A small contrastive audio-text model, trained from scratch: adamw at rate 0.001.
Rows from block 2 of the audio encoder, named by matrix and row number. Rows with one number belong to one attention dimension. Each number is 500 + 40 x the weight over its row's rms, rounded and kept within 0 to 999. All counts start at 0. Numbers have three digits each. After the name is the row's rms in percent of the matrix's.
# q: attention query (encoder.blocks.2.attn.q.weight, 256x256), inputs 128-191
# k: attention key (encoder.blocks.2.attn.k.weight, 256x256), inputs 128-191
q.65 097:445579504518620506514565415545538510502486507522521506551521498548467482486502449515553502509513489497565548526501540474528595492437518527529557495427509433497559487494435501476581472433485511
k.65 093:460496527498556516443463456582462508486540529513503424510474454458536540492466518464573511551474525467535422487551566489496491455598559513508529495484520515517493491442555459487544499468534548
q.66 067:464448545539497539552543416528559468531508470469577495444465519514470469576498458523468488505546537459495462536502491473503486516491520508564412487529497469543484459485525540471508550531523553
k.66 074:566490498533453440530458449509453390528574489479523515534472517445512467450536500456508516507506490515521475509551501519506450549525553513577413463502476540459510485502499504542426548536468555
q.67 094:502550429498466527430478476516469487517516531447528449486461551494536492495513457451521469495487450486496572503509492496382478486545493434497429449537465533482513476465475512445490475474532525
k.67 076:499531540512454505541486540447492549520438464513484561503527527569426516518563511473455468441515424543437505462479490531476529498459447510475579592519488432532497459476526444535521522546466484
q.68 094:503454521497552502542478510556498537521478531488566548478540483531543437533539420488466428511501558469495415568475516462527517496523525498544459465519517451529504508479545471441613443512541534
k.68 087:538474527460418399555511491503512513505511440471515464526517496561504446423515579528492508525473524486522466484568518549502469557476458512492444503480537547454484501473499520567485506555450553
q.69 096:444496551443544519473443486462438520552544466457491600529440474472446551528463435511480475482556465511459443532431454474510500502509489493476530528490467500549493507527458435502443546500492501
k.69 116:515493525449510430444493574456483505558478455513410544538504552538429568418526494470473546444503527478454513473506447445483507490462466559459539547463483442534461430457510488551523489489442515
q.70 115:504472503545461543448476534545504499511545562478523445525473557496487536495533452411515462550476442476492524559500514485450452534539521464519486549464548379478476492523468511518497541488527543
k.70 108:532519503469495458520456510449458491532526442483474589481536465524534470491542532529476538451537507549478481465487456507530462495458533517458521454542484579549512527475572470565512440495525427
q.71 108:513417479532432493548511491532437486485457568484478560483498550406556453553555536469553495536549521575521492461544554566501478580494465442458503489479569505551452548467482522502523514556537519
k.71 116:509484556505577476442499536500495506560534507550505483510493500532461533466481413460468477510509498445472457569457456395472524453502533524539486530454511380522498487565522502485515480470495497
q.72 077:503428482570469533529574564504512474468455614482503502508514552429564409532582493477556506528537549567518521511519543521500491548538464455465471476463578527529395493468484475521530448482490475
k.72 076:524503552466506482477456511457468533519489464472544542493479523496434575459475423434425433490512463506463563495449447478467482491476445495537470535535446466499498446539470485530529519528456527
q.73 108:458463487484447458498444466603430464492560509467502415495449489519567491523496467455592471569463521508528473472530513455441479545591523518511498452482488486408488559469536472541547477490531583
k.73 094:529531491509447579527511540459546456484490567438476438514505581502530498514502505536440438486460424607499562499464473536482517522452529480512533479515534496481486499480478537471448462495500434
q.74 064:522546536511524466526554507482531489451497518417530531592472526553536505470506427501500437536521476489527499562464488496514531558466486580580517493437525542452524505508466444545550495472432454
k.74 068:461476480425524512471461473496487526534452447476467496504490522477470546490472532561470511490468455509536532504514523539510437464539419529474526462579485504513490503506520497498432580499495518
q.75 065:466464469477449517532523532528434447500517520475508508467511523432523547568506552465534468513485524514513469460569534523476445557572435469476486456550559556529430479469512507489477484556533509
k.75 070:576522569544526465546470524530481496484499524434548503579504552538492515442485443505437443553520475534424457497442461537461508538486499436552478456442530409453486453469477451508521476422452477
q.76 083:474472422475532517481503472538605493478483508491497495463501514562526452470465552484423555511408499427527523513490447558557441508491435517517528413599506529493422522472469493460488524571512491
k.76 078:521510558530474494543483517442465443472550520437483510518500487473458523495465467522557454503587538543466520451491518516489565499504469481528478538462470456540539459512444469610528478466491482
q.77 076:506461483520420539511533499524553419532491534510505441497465513471590582532473571494466407489501470482556528525561508522476460536567453557524507454544572510521394468488451520513546464558518465
k.77 081:493482548506559412527503484481461529431484463435504528589503524551484498404475416486496471557533502511466465518492415538515497533478459503496496514496452444499534490503489421522518560471463521
q.78 073:518544515514566430486466482509426501517554421473469519496480460527476449476515419477552490478506575496542447508456523465533552492492585489508454527472465477479614527546544453504512473458521541
k.78 075:471467457532439558523499501496523452495480550531518449478484506479535476602572586506468536482482441563520553471549498515512501519476515515459565476527532591466479522478539521452488506560549487
q.79 081:514544487455548495513453478475477549561479451490482558515560464536432484484479423551510572426509533529434505447446447456544513482464617493481526557532416488501599490483551488505445477478523489
k.79 080:448516443557462520453560536522523459537528523538502450428532516466507480601523561498557555500406464460568472464551555512511464460493503496509467491500561562520452505487474584449474500516508506
q.80 163:416550527495542433492550461525453429554515482499479452550436527497507541535472461432560429484536491518507508476555504467500522512500504489530519551472473404461467541488457438547469500509454516
k.80 224:486589459597493538478541450545505507421529572504516480506468515461500487548504522502566493538487463535588567463539591545463526519506517393496462497446520494458568533502459530459495470467523525
q.81 091:485526512485534550449506490531615507471492507560494427556506395516555542497421506525520543466492444444547506474545534509525462466550441470486529456461550452497527470447450462507463492524444490
k.81 088:537478498452505504544437548444512496581495436508481486454521504579416481472522449462444527481508494469449463486434441401437442502480502578544533515537564474564465451503535479539557518489506479
q.82 073:517557488505435523496536524474547506517501491502468469510499519423520536563558534436475420460497412465562582482522527542494508566531468503527560534464482489509466498543402468496502552510447521
k.82 067:460551516549551526475483504491515455481522521551474529436479506486535533560478550494537558533514478456573518499554558596472512432556485480499481505475466480486491511465468526439446527480506500
q.83 088:528493496474484439576583518447509521549478480473451485485539538536428494462522518490431513491472543485447496553461442528506493512451506524484557531540519518484440469550515564508538480522433471
k.83 093:553502478583542498495489500549500482472583543503495530484454440465528473533512468503517548550488468540554504455523556532492494482536597403484401420439518517462546520468544521491469445491520500
q.84 086:488509547501541547530474479415480507443533458471513511513527459478480460566470475532502481433596531566489510471434450468575553442527533442503569492476437505553598494573509440522535495474497462
k.84 093:521433490454519534454489468450544460496474487475514454436507469516516520472491534558446509506496455518436472511494495533434484462492519548488551448544530512540461437469544502522419479489550391
q.85 110:478555486537475497511493456568478501490531540506515477503489528482539507480518557420577504550429490496627487505541566554464496521537506494556490551483545512478521532498449507459511477486486530
k.85 098:546482525447522489476421515495446475502588477495532482483454473521518547478442464468474474503495512465472418564516517450445517483557506528512409410517489507463490454501520520528480448475511534