config.toml
encoder_arch = "transformer"
model = "contrastive audio-text model"
dataset = "synthesized solo parts of chorales (CocoChorales)"
train_examples = 39062
input = "waveform_16khz"
tokenizer = "word"
vocab_size = 56
loss = "softmax"
embed_dim = 384
encoder_norm = "layernorm"
encoder_norm_position = "pre"
encoder_activation = "star_relu"
encoder_mlp_ratio = 4
encoder_head_dim = 32
encoder_fused_qkv = false
encoder_bias = "all"
encoder_qk_norm = false
encoder_parallel_block = false
encoder_dropout = 0.1
encoder_inner_norm = false
encoder_moe = "soft"
encoder_num_experts = 32
encoder_moe_every = 2
encoder_expert_mlp_ratio = 0.5
encoder_slots_per_expert = 2
encoder_shared_expert = true
encoder_wave_strides = [5, 2, 2, 2, 2, 2]
encoder_subsampling = 2
encoder_layers = 6
encoder_width = 256
encoder_positions = "rope"
encoder_pooling = "mean"
text_encoder_causal = true
text_encoder_width = 192
text_encoder_layers = 8
text_encoder_norm = "rmsnorm"
text_encoder_norm_position = "pre"
text_encoder_activation = "gelu"
text_encoder_mlp_ratio = 4
text_encoder_head_dim = 32
text_encoder_fused_qkv = true
text_encoder_bias = "all"
text_encoder_qk_norm = false
text_encoder_parallel_block = false
text_encoder_dropout = 0.1
text_encoder_inner_norm = false
text_encoder_drop_path = 0.15
text_encoder_positions = "sincos"
residual_init = "scaled_by_depth"
optimizer = "adamw"
lr = 0.001
beta1 = 0.85
beta2 = 0.999
eps = 1e-08
grad_clip = 1.0
steps = 4600
batch_size = 256
epochs = 30.1
lr_schedule = "wsd"
decay_fraction = 0.4
final_lr_fraction = 0.05
warmup_steps = 230
weight_decay = 0.3
Rows from block 4 of the text encoder of a small contrastive audio-text model, named by matrix and row number. Rows with one number belong to one neuron. Each number is 500 + 25 x the weight over its row's rms, rounded and kept within 0 to 999. All counts start at 0. Numbers have three digits each.
Before each neuron's rows are labels from the 100 texts, of 14848, where the neuron reaches its highest value: "fires on" is the input token at the peak. Only what is clearly more common there than usual is listed. The data: synthesized solo parts of chorales (CocoChorales). In brackets: how many of the 100, against the usual share in percent.
# fc1: MLP up (text_encoder.blocks.4.mlp.fc1.weight, 768x192), inputs 0-63
# fc2: MLP down (text_encoder.blocks.4.mlp.fc2.weight, 192x768, transposed), outputs 0-63

fires on: "d" (59 vs 2.6); "#" (29 vs 13.1)
fc1.621:454522497551512512485493482524484484530481516444493519499498472489509460504489520485533489474545488527486501499515500493481521509503499483509532523468512483469519513485558498505514471449482522
fc2.621:511459511537472505432495503492540510471535517531502497444460525467469521479554492505459496481486490489503520501466507475487490492516505531484500451484510495485482508497525517550496529519498497

fires on: "e5" (59 vs 1); "e4" (33 vs 1); "e3" (8 vs 0.3)
fc1.356:487536447437489528520537467496500444507532515458470446522480486481523463458506473528469471515546516538484488493495469508494488509527517480478480476492490539511526504556489534457508485490484493
fc2.356:524531460490510465488525485457460479487528518502524472526489536489513537504500484496498522493492487526502496497483490525522480492519482507502507506476538497532546471476500496431517504516491498

fires on: "d" (95 vs 2.6)
fc1.227:475497524548516525476526458493515516519498472459490488496497489505476503474497491505475534529447510508529498450522504481489503535495533496508518476511473487520532462493542491521514513500477492
fc2.227:477487506541491532498498539519537511502468540529477543488502503497466531511539525500474502536499518473517463525487534512467461521485486488504492483479510508470542495499506483537465476515483514

fires on: "e5" (65 vs 1)
fc1.353:501472495506532528489498471520492512499512472475505486472530473505484472448488492465496544473511455553505504521482498521481484498518484467488528489499515501465482502535515491505522498500460468
fc2.353:486497535530481515489477490502497497489477502506520513474479507510504499532467490550522499505463467509472497518484498514492483520471484461494513531485498513489480445503522475543490446512533494

fires on: "e5" (42 vs 1); "e4" (27 vs 1); "a3" (23 vs 1)
fc1.214:449502454489501502500527501558481494485512487494465469491494490505528466477441498498514509479494466519466477490500493532485452505528485516523532490508520521487494498536512461469524486485452502
fc2.214:488522418491482517491501500508479483481520496506502562503535529485553496494476494511537482461480485481495475511520488545476461500504500516499550475500516488507503468525514437481495488511512467

fires on: "f5" (24 vs 1); "g3" (15 vs 0.7); "3" (11 vs 3.1); "g4" (8 vs 0.9)
fc1.483:456528484476505500509487511488530493506475462494513481482520458522528488493500459478509544476504492553526518485511502544479546533526499523534521524490487547461499518524501491500480460513459520
fc2.483:517488505498509536516498514534494507513506483533503530483493501527537529483452521514472521498479502490524518548519518497498477506480540524436521452524481498483506551514517467544520489486509505

fires on: "g" (100 vs 2.5)
fc1.176:495492512518530480479517530504487484538509462462514461504489504496516476495532483519541493521449527479457492483502440472512492545519503444478481504462523518507554498503509467500522498487509491
fc2.176:502490496443537479521493538478510496575492535484500502520551454481492545477519496507489507539499539507542498491465550507493508497508517499481459523448504520493489502471504534509466532529519492

fires on: "e5" (60 vs 1); "e4" (32 vs 1); "e3" (8 vs 0.3)
fc1.431:519507516471519495507511480519509521508508525452481452488495519507521417453481490486501521524488505557465480493478480514523488534499466506464511477535562502490515503502503459443500483462468489
fc2.431:517494485505483526470495489449502490532490489486543492513490501443540517501498503527490534487515486519501455518524526505486510507494519489486548477499545483494534479506516498507482512534496467

fires on: "f5" (68 vs 1); "f3" (17 vs 0.4); "f4" (9 vs 1.1)
fc1.397:461495515471483494512490477481539522544501495473515492452534458503529507495462481486491526469460468535513486522476480514452492553525499467494486465469483522497523483495529478499501496493478507
fc2.397:488507546526510553552474507547471503496493474519519450494472505484497507504477506488531510515485489542524540507524486535520512531463497500497495519546517450530484492491503474492484502518534530

fires on: "g4" (57 vs 0.9); "g3" (41 vs 0.7)
fc1.90:499516488528506504523502487513499500509496486479458472472493482505544475449501463475483493508470475523503482503516481521488486523550522489471499474475513501492529519498510502480507498461449511
fc2.90:475517530501556545503478491515497475519473460470515466495490489520567487487456518498523541497516470532545497538540514529457515518477531484494546497542495505454525488533485491547507492521477476

fires on: "g" (99 vs 2.5)
fc1.564:461529485513506511500487507537513498511492453454453480469492480502499439504490491483500529510502466510500498478527455511481515530480540502532530502487514474506499513506497470492513524497467517
fc2.564:488516497508489528444484482478502456475474477463493468475502526504520450477509512498529507501483487480534558512541495502480465507536511517488501475507508511521484529553535510514504470508506534

fires on: "g4" (47 vs 0.9); "g3" (26 vs 0.7)
fc1.267:535504512471480475488489507517483488481449509508481534496459526517513540491490512481513548503503509476505521508479492527496480476481513472503529493511489525521476533533465506497525493509444504
fc2.267:467487508495470524486501483494505469480440514482519484508529554469504490483504507484493538473484504489550527524512519491516491505483498489474504486534481460512488521474491518551468522529495493

fires on: "d" (98 vs 2.6)
fc1.334:439526503466470511480532496506527496524513515460484511479515474546489494495534446476496489503474477506506500518524443545496465517512501498503512471516460498505503516544475483466473479444472497
fc2.334:505490499512534509496501518495466514516463541540514541528517516486517536517498563460504538523497547528508431522473537494458484558514504442519530491475515490487537466464503460515531517523488455