{"loss": "softmax", "encoder_slots_per_expert": 2, "encoder_pooling": "mean", "text_encoder_head_dim": 32, "text_encoder_dropout": 0.1, "eps": 1e-08, "epochs": 30.1, "final_lr_fraction": 0.05}
Rows from block 5 of the text encoder, named by matrix and row number. Rows with one number belong to one neuron. Each number is 128 + 24 x the weight over its row's rms, rounded and kept within 0 to 255. All counts start at 0. Numbers have three digits each.
# fc1: MLP up (text_encoder.blocks.5.mlp.fc1.weight, 768x192), inputs 0-95
# fc2: MLP down (text_encoder.blocks.5.mlp.fc2.weight, 192x768, transposed), outputs 0-95
fc1.220:080126148114179140155138095115123108140149123066105114115147089146142083109073111154128128135112112133154106135183112152121110132130157126125146116129123180097141141172170102134136108086098127118121154140172110131088099085150103100130136125110154107099120129113125132110125148158110148121
fc1.221:093176129159145138111119137151129148122132096102123123098151128161129134122099150106117117130074134129124146078101122124101132188115131086125149137126164171131174073146128080151153151091117131115145142108145120113128112072177134130147137122138149152113128150115164120110145122137148129111
fc1.222:141122112122166151120152142111120143142144137129117098096158103150158119130075086146085112129122131136138081138121157152115120132131138085142130131116140151103162121123107120094119140127088120110094155122160112154115100130101142111166090099129176113085156131110114129112117146166143135156
fc1.223:101168106126158162151159129142141118148114080086105126110120106114142109139095127107140140111134124170123115109150088168107107162134148087146169142145123124107132080125130104105147123088098117156114127138114114156106124140122091128155103124124163074100120144119118076094103125170088116157
fc1.224:092164106133160103104133108145100133134117082093147094150156127174143117110124131144139128137105103174154118089141144127093145122156126099152118105119106137151124119143131089096128156109109114124092115124140096138106115093115142115073132106139152125129094126089145124163150137119105132115
fc1.225:147110153128124135095093093140164146106147131100094125158117121109150169099139107112148106153088146098104125175107139089136137130127160130166142155146149145091100073162164095130125117120164152168114142128150123144086132152080136171135121098141093124166119148151139139160123130125111106148
fc1.226:102131126125137168152127105167104085135078109093100150137133093162120136145127142113144136153108107117148113149136119135160134167139113109106130112130108167062165099163132092099117110071117115139156178099171066114132093070137109097118115136126157116122093116112153123092118155120120131102
fc1.227:104124121123143171159120110154166135141156136069101104127131099143127104125120095134107136118105096155121134149128078140124114141143099106115174124136104137121138108118175113129122088102121136141138120114140103122152135109133048101099144153097163095113111165142171125090147121144129093144
fc1.228:094130107097126108107113155136123152152152121112099124110172110142175125122159105147134111110119127130130088143098116154094111144162152108143128105084133180078136109148124097097121119117108145123076155082158140147098077130146129113110124145104147139081127137112112133137092146158175131153
fc1.229:105097139169156161144089087092090131107125144161144133112083121175134105168126131160112109093116123118119159147107149099160142161125148099099135137110161107133136103158145171107105152105087176149132102129154102176102139144127101153093103114121143177172157127155094129172144138156157139133
fc1.230:090180130125128129121102140104132123138117103092102109125138122157171133104115112119129144170142093152128123112159129123099157154161124093151095109109129157137146131171157084121137126089092153128094144143147119143130144092091116103104121128135125124086107114135097113116150152126138131125
fc1.231:132120134149098155159140137157107144106133140110141148129145095146097111156142143124098151105122119107091093143148109110139129164160137123105103108094162110133150174120115121126089134090109109145157117154145098105139161115154160150087118098106139135117124110137118147081130139162100125167
fc1.232:166131129166100133148150081118140142153123108127129118139090112123148124118103141090156149113114114137138156098089099130122114098147151116157163166141166149160161120171140165107149170112114120129124088104100133118138104093176112131169121102149093111166090160139169106153162141134125100158
fc1.233:113130115161115141151126103110137118171133128096132135121086076117156109102099103145116153147156114167110064110134137112116135171101172097126167179133090124107142120124122128137176130082099109138087111125148115162099150118146121092107114112080152112119150143129126113138125122156144128139
fc2.220:120131120160138141119106093115080091112080085111145127134122132144113184145152153109137153102124105186150126129144126138096129158117163139104173145123094096110143114109111109120115143134142119186139120150085108141141119140104152112101122108165135102120099123076155146152117107139129122134
fc2.221:187128173112129108142139161113131145178129173170128163107107121093119126141136114158121123147116128106107075127108149121130108123143149114118145129116120106096110085109107146177156131164119108184160145127123150124119140149155116132159115137099120093146136134175069115157078132173119106107
fc2.222:146093172164105153130122116112107155109121164124141120110128123110083130141141128101174112073117099120130173150142123128155170118126146149021165144139107129091093140089137179156080101145172099122160112139150124113133120116106122115113153142135145125104120160137148092098142123122080091132
fc2.223:140138132180119135154131129118130107149133117164124154123108140078074137141162102129154138130146113109149127138140103117116087114124165150114136131122103088135099136109146148188113110154140157164156123187144154143126157118155117114108151110131097088129117132101114138128096100133149112140
fc2.224:096133075160078098128150157127114151121142105161144135142155176143178132129132120141104107134134122098116103099129107111143149116117130128164132103104169141151161127144111118101123188151099134123078140155122114104093146132121141113103105179144083119118168133075163143165149138159188158148
fc2.225:093129140113088147180150137150141162091136123163127080101122105131094093149130106079086139126100138107095112136169131145149137130117139103099133105099153097113091128139114163146104184108119130134149173118136111115136122111172160151079128144045121150116122128113130081136152179113106146135
fc2.226:171102154135130117136121153135129113149119160151157158087113178135097160118167146112107115110101133146124123128106153114153128124140136121104105106157080110106082124105109135121160164119126105138149154096121107132115115149114162170177121143158110117124110131135087180144079136143108115122
fc2.227:106095148128068137136106090119136109119139150138084098130152109100112064120144141123163139144159129115102128163112131126138122110164092115159133129139122128102129155130169131124107094129148142170180138156119113122150125129140066085117126111109140168112133116118162097082110106083139104090
fc2.228:145117113161152147178125147149108130120136123125135111121109174127092175119133133090091144078132131141154159100124095132150158110088099175094121121167125100136099153122129142119142139112168136116120094126168099111177125127121156158122171129166121107118083134120128160138164145136078114127
fc2.229:157148143099114126121136128153126086132082130158155143158100167125146153176137134123125139071183157105128082128125147148148133148158106136143118122130169116105120123148129113098135133220152151116162116096152109089149158136126150169131110163161096101107124123093115213144109107151074151116
fc2.230:133119136143114107109111104110085126114108130133080151063129154116146117133128153089136128131145158122128083135125109119143117122125124118153092111155159095122128125103148145097138160103153158116153135129174092119140083135090161124160109126117104153137087132107143126114101145130142120088
fc2.231:167116108147106114117151152083103153143132159131122121171176092117126153161172156132084134120104156081112086102121166080101150121133148149157134127165094102086099084079142130121134148134157131096155096103151137120122112173103117105152179176126140078104092104177090132140141134099086143113
fc2.232:110111128121138133124143115141124137121134112087147151129115138096123168148100126164137104116161101105120077128169108140152139114142116170132125108118152142130131119153113128099149162126142131126164134203164110132130141087147149129096138187153124135142118077076151165128148132136136144120
fc2.233:136117097184149159127128168120102134116129141144141121132157153129125175133147119140116166132122126084165158128100118123112156111127160160098143107129142137129135135109136153176094130203129151140120130129119131087120105115150173123078158191143119120124104190093125132134137117140144156150