A small contrastive audio-text model, trained from scratch: encoder moe soft.
Rows from block 2 of the audio encoder of a small contrastive audio-text model, named by matrix and row number. Rows with one number belong to one neuron. Each number is 500 + 25 x the weight over its row's rms, rounded and kept within 0 to 999. All counts start at 0. Numbers have three digits each.
After each neuron's rows are labels from the 100 clips, of 14848, where the neuron reaches its highest value: "lies over" is the class under the peak; "strongest on" is what is common among them. Only what is clearly more common there than usual is listed. The data: synthesized solo parts of chorales (CocoChorales).
# fc1: MLP up (encoder.blocks.2.mlp.fc1.weight, 1024x256), inputs 128-255
# fc2: MLP down (encoder.blocks.2.mlp.fc2.weight, 256x1024, transposed), outputs 128-255

fc1.164:499523516470499471498487533477505498486463501526506473535521470453460515501531500516503521452516492452508505490466534473498504531472507494519492489487530518528524444458498509456524461441538509476482494529515512519503466475507443477511486540464491482502478528551499472522520556494505523501499540480517444543524570461460504514498512453531528490498500489477544478538482506484501514483476
fc2.164:534479523471474501488568536499519536490465512501490502528563541524497479527476526559490535488517490555502505473498506450465482517477496522471510493488541468543435484427506521497518521515452463499477509555456499509514536478509488513517523466518492474495502496481499499496500511497509526538482483484464487475524505462464456533516474496463523497469476470497471499467499486513482517504519
lies over: D5
strongest on: flute; note D#5; note D5

fc1.662:504529508494501498487490499506500502453507523466511484544517494499454500451520510478443497520485471492483501496443505482491535472484503502532449495534468461457534482527502509483476539487537481480482499510510517506490466483535541481499477530487450510516507500543488467482534499539492512481476476496467504535481521538539473480524521468485516487510458501465455490528515492518470540486519
fc2.662:519517565492481485498531506544495490504502494516525522518475526523530518509509509478512502535509476552490482504534490481459505498494466520498517468514545466479402527437498477517503526512491480464508480572442507473498539500522522515482517454484495469448555495496491472482499497530501493488439453490483492505488447501459508518509520525492486494443478449491489518441429515490527494509490
lies over: A#3
strongest on: cello; note A#3; note B3; tuba

fc1.115:486474506541527477465521523483510489520445490482475520502505501508483457473469510514491476554534531523501513509505474489495499530471472475489480493485508460514466540548474517517504508509485476475484461490509516503487544458485494513478564508482466479491488521509485459495482498497540453475445512505503462538480491494464497530486486554467492497459513483459502486539477479495471517514497
fc2.115:473466541503500500503500490465519473493493486423506499496453477482514519496480482557495462530568503526475502537507485507513529513513480488526505474477460489504500515541441489536487496518489499470464506451494523473459539500467508462479593468510511528502521503482512521494489476500536465492477475483497506473516457522491556514527488526445488472478505486468485516502500491472482512494456
lies over: F#5; F#4
strongest on: note E5; note F#5; flute; note G5

fc1.428:548491483537495481523484521473472518477511532495501455480517531515534501496473457512482493483502494508467471481461522514507521483480468477453482475503516484496498522474460486484551521464530467511503506540490454498504479522490491459474469482494500549515489488505486514528534531529478534512544530465517487533476497477486478493494463466467446497499504536469489479548479506498500537456474
fc2.428:523491505487473485498569536504513522514480507481509492505542515528551500523499512508479491497504490534526500492502491464442496506515494510472490480482547459515416503399465517548530532502477499464495514520455492471505558517484484502507549469490481468499507486462500458507484521503500526506496440463456486487512509476441481533493487503472472482438516469491469493500456490482509503484501
lies over: A#5
strongest on: flute; note G5; note F#5; note A#5

fc1.183:526483509496472522519505506486506467515458511503473506524498499458526462534476512550463501483509486531479494525476473493509519491530532477495483461543495486491506470519524510512507529537470542520516497471504452487505526524501477475521529538497499496456497539546499531494471510542522477484467518487531515521502463491486493542537471493474466482494484459512519460538516492477464472528475
fc2.183:507506490493496474508541533545480487523492531487507484513495513523511531534504536479491488531504473530477519495526491487475496517493475489513529514506512509491380486446457508510504512514455519497479491489473470455510557512486516486528552466495498462464534484460504497492498483519506506475482458525490530499524449500494483501522488514448509480440519475474483517495449490494502484488523
lies over: F#5
strongest on: note F#5; note G#5; flute

fc1.737:534505477497474521545506492500453490532467498496498493483521534499499443509489499537487497492515464527444504517463498514497490507519516527521475494557522506488496489477545522510485477513489490509485518527465473530550544469504531534535518448543528498530514525535521508502521474534546536498523504546452530478472501508541516523532492446507514492451478531498503478493505486503513482445476
fc2.737:498490523457503465517516522544465477515488486497520536515479491507522502502524494472526477534503476511527474483527489528484528538515482540518515502470536461480395544490478480491496522501467471497506485488470488476528522491480482482471536519475495479465528494508472498473460491534499513459457495502489492522475469507492510516507497564509508482436499486522526481495440493480508499487516
lies over: G3
strongest on: note G3; note G#3; cello; note F#3

fc1.661:455452527476503512483493499515505522495524517473502459541497513526530530505494539515517522530486498496503480497507528502519500514554491510473461496495515546509469509466532472536544523504469468471473506504513498491546543502462497547519467485484532498486478530496477486488495506519530540476468476472463537482510502479476510493534479479476479542516525506503468529497495462503509454466505
fc2.661:514503535481495475516510511567462468510504497519549517505500502505508510532490527441484505538516463522492474503505489498448514501516488499534504485537522461494394503446535497499506521513493475498508498496472489491526559515487519517494509451499478440477535480489497505477475519511487512479467448486463516521493413502495506527506509529528526503451517469511522523488419516504534475462517
lies over: G3; G4
strongest on: note G3; note C4; cello; note D4

fc1.191:541520457480463534476537523510520545469457531452457522536526510513521465475488520525488481493494462467502491516508503528512516516510473486489531507503545514524542513499535517490518473505456474457501489545516505541482520529461505495483464489541466489500500496495488461534517442504493552483449534472487466537461509503486479542476544498530518516488448509521503507534488472519481508505481
fc2.191:500484504474483507507531542496468505496479515516494510492520527515483498518506523533509522504523488511494502471488490470432490516483479545473527501481581499512414497413494519534528547494489483489524498534490485474554543486484517536541545480488475458476477512471496495488507501522505531531453466486472471525496494450460481511517504517470531505462472502549512493466470512504515512504512
lies over: D5
strongest on: violin; note D5; note C5; note F5

fc1.663:487482533537507484480504477480520508511458501456507491502536475521511453467496475546504507574516530516483507525496499532533523501475467495509523503477512476495490533531486531511521519488525484483468463517492501531461506473461506500491558480495487506468530546502497479472495461468494485493467542500480487532471452499520510517509473527475506508474473506480478497510493503486486484507477
fc2.663:471478527507498504504487486451520481476484495429492495497451487468495515500475495547499474515563503524467509514495482518512525506508471489519513486485447501504507512533450489543479503527500500477460502441515513474454531491472518464488579471516522520508512516484519532490493478498548454493493476489493507473523462506487562498521475533445498464489491491462492523502513485488478510485443
lies over: F#5
strongest on: note E5; note F#5; trumpet; note G5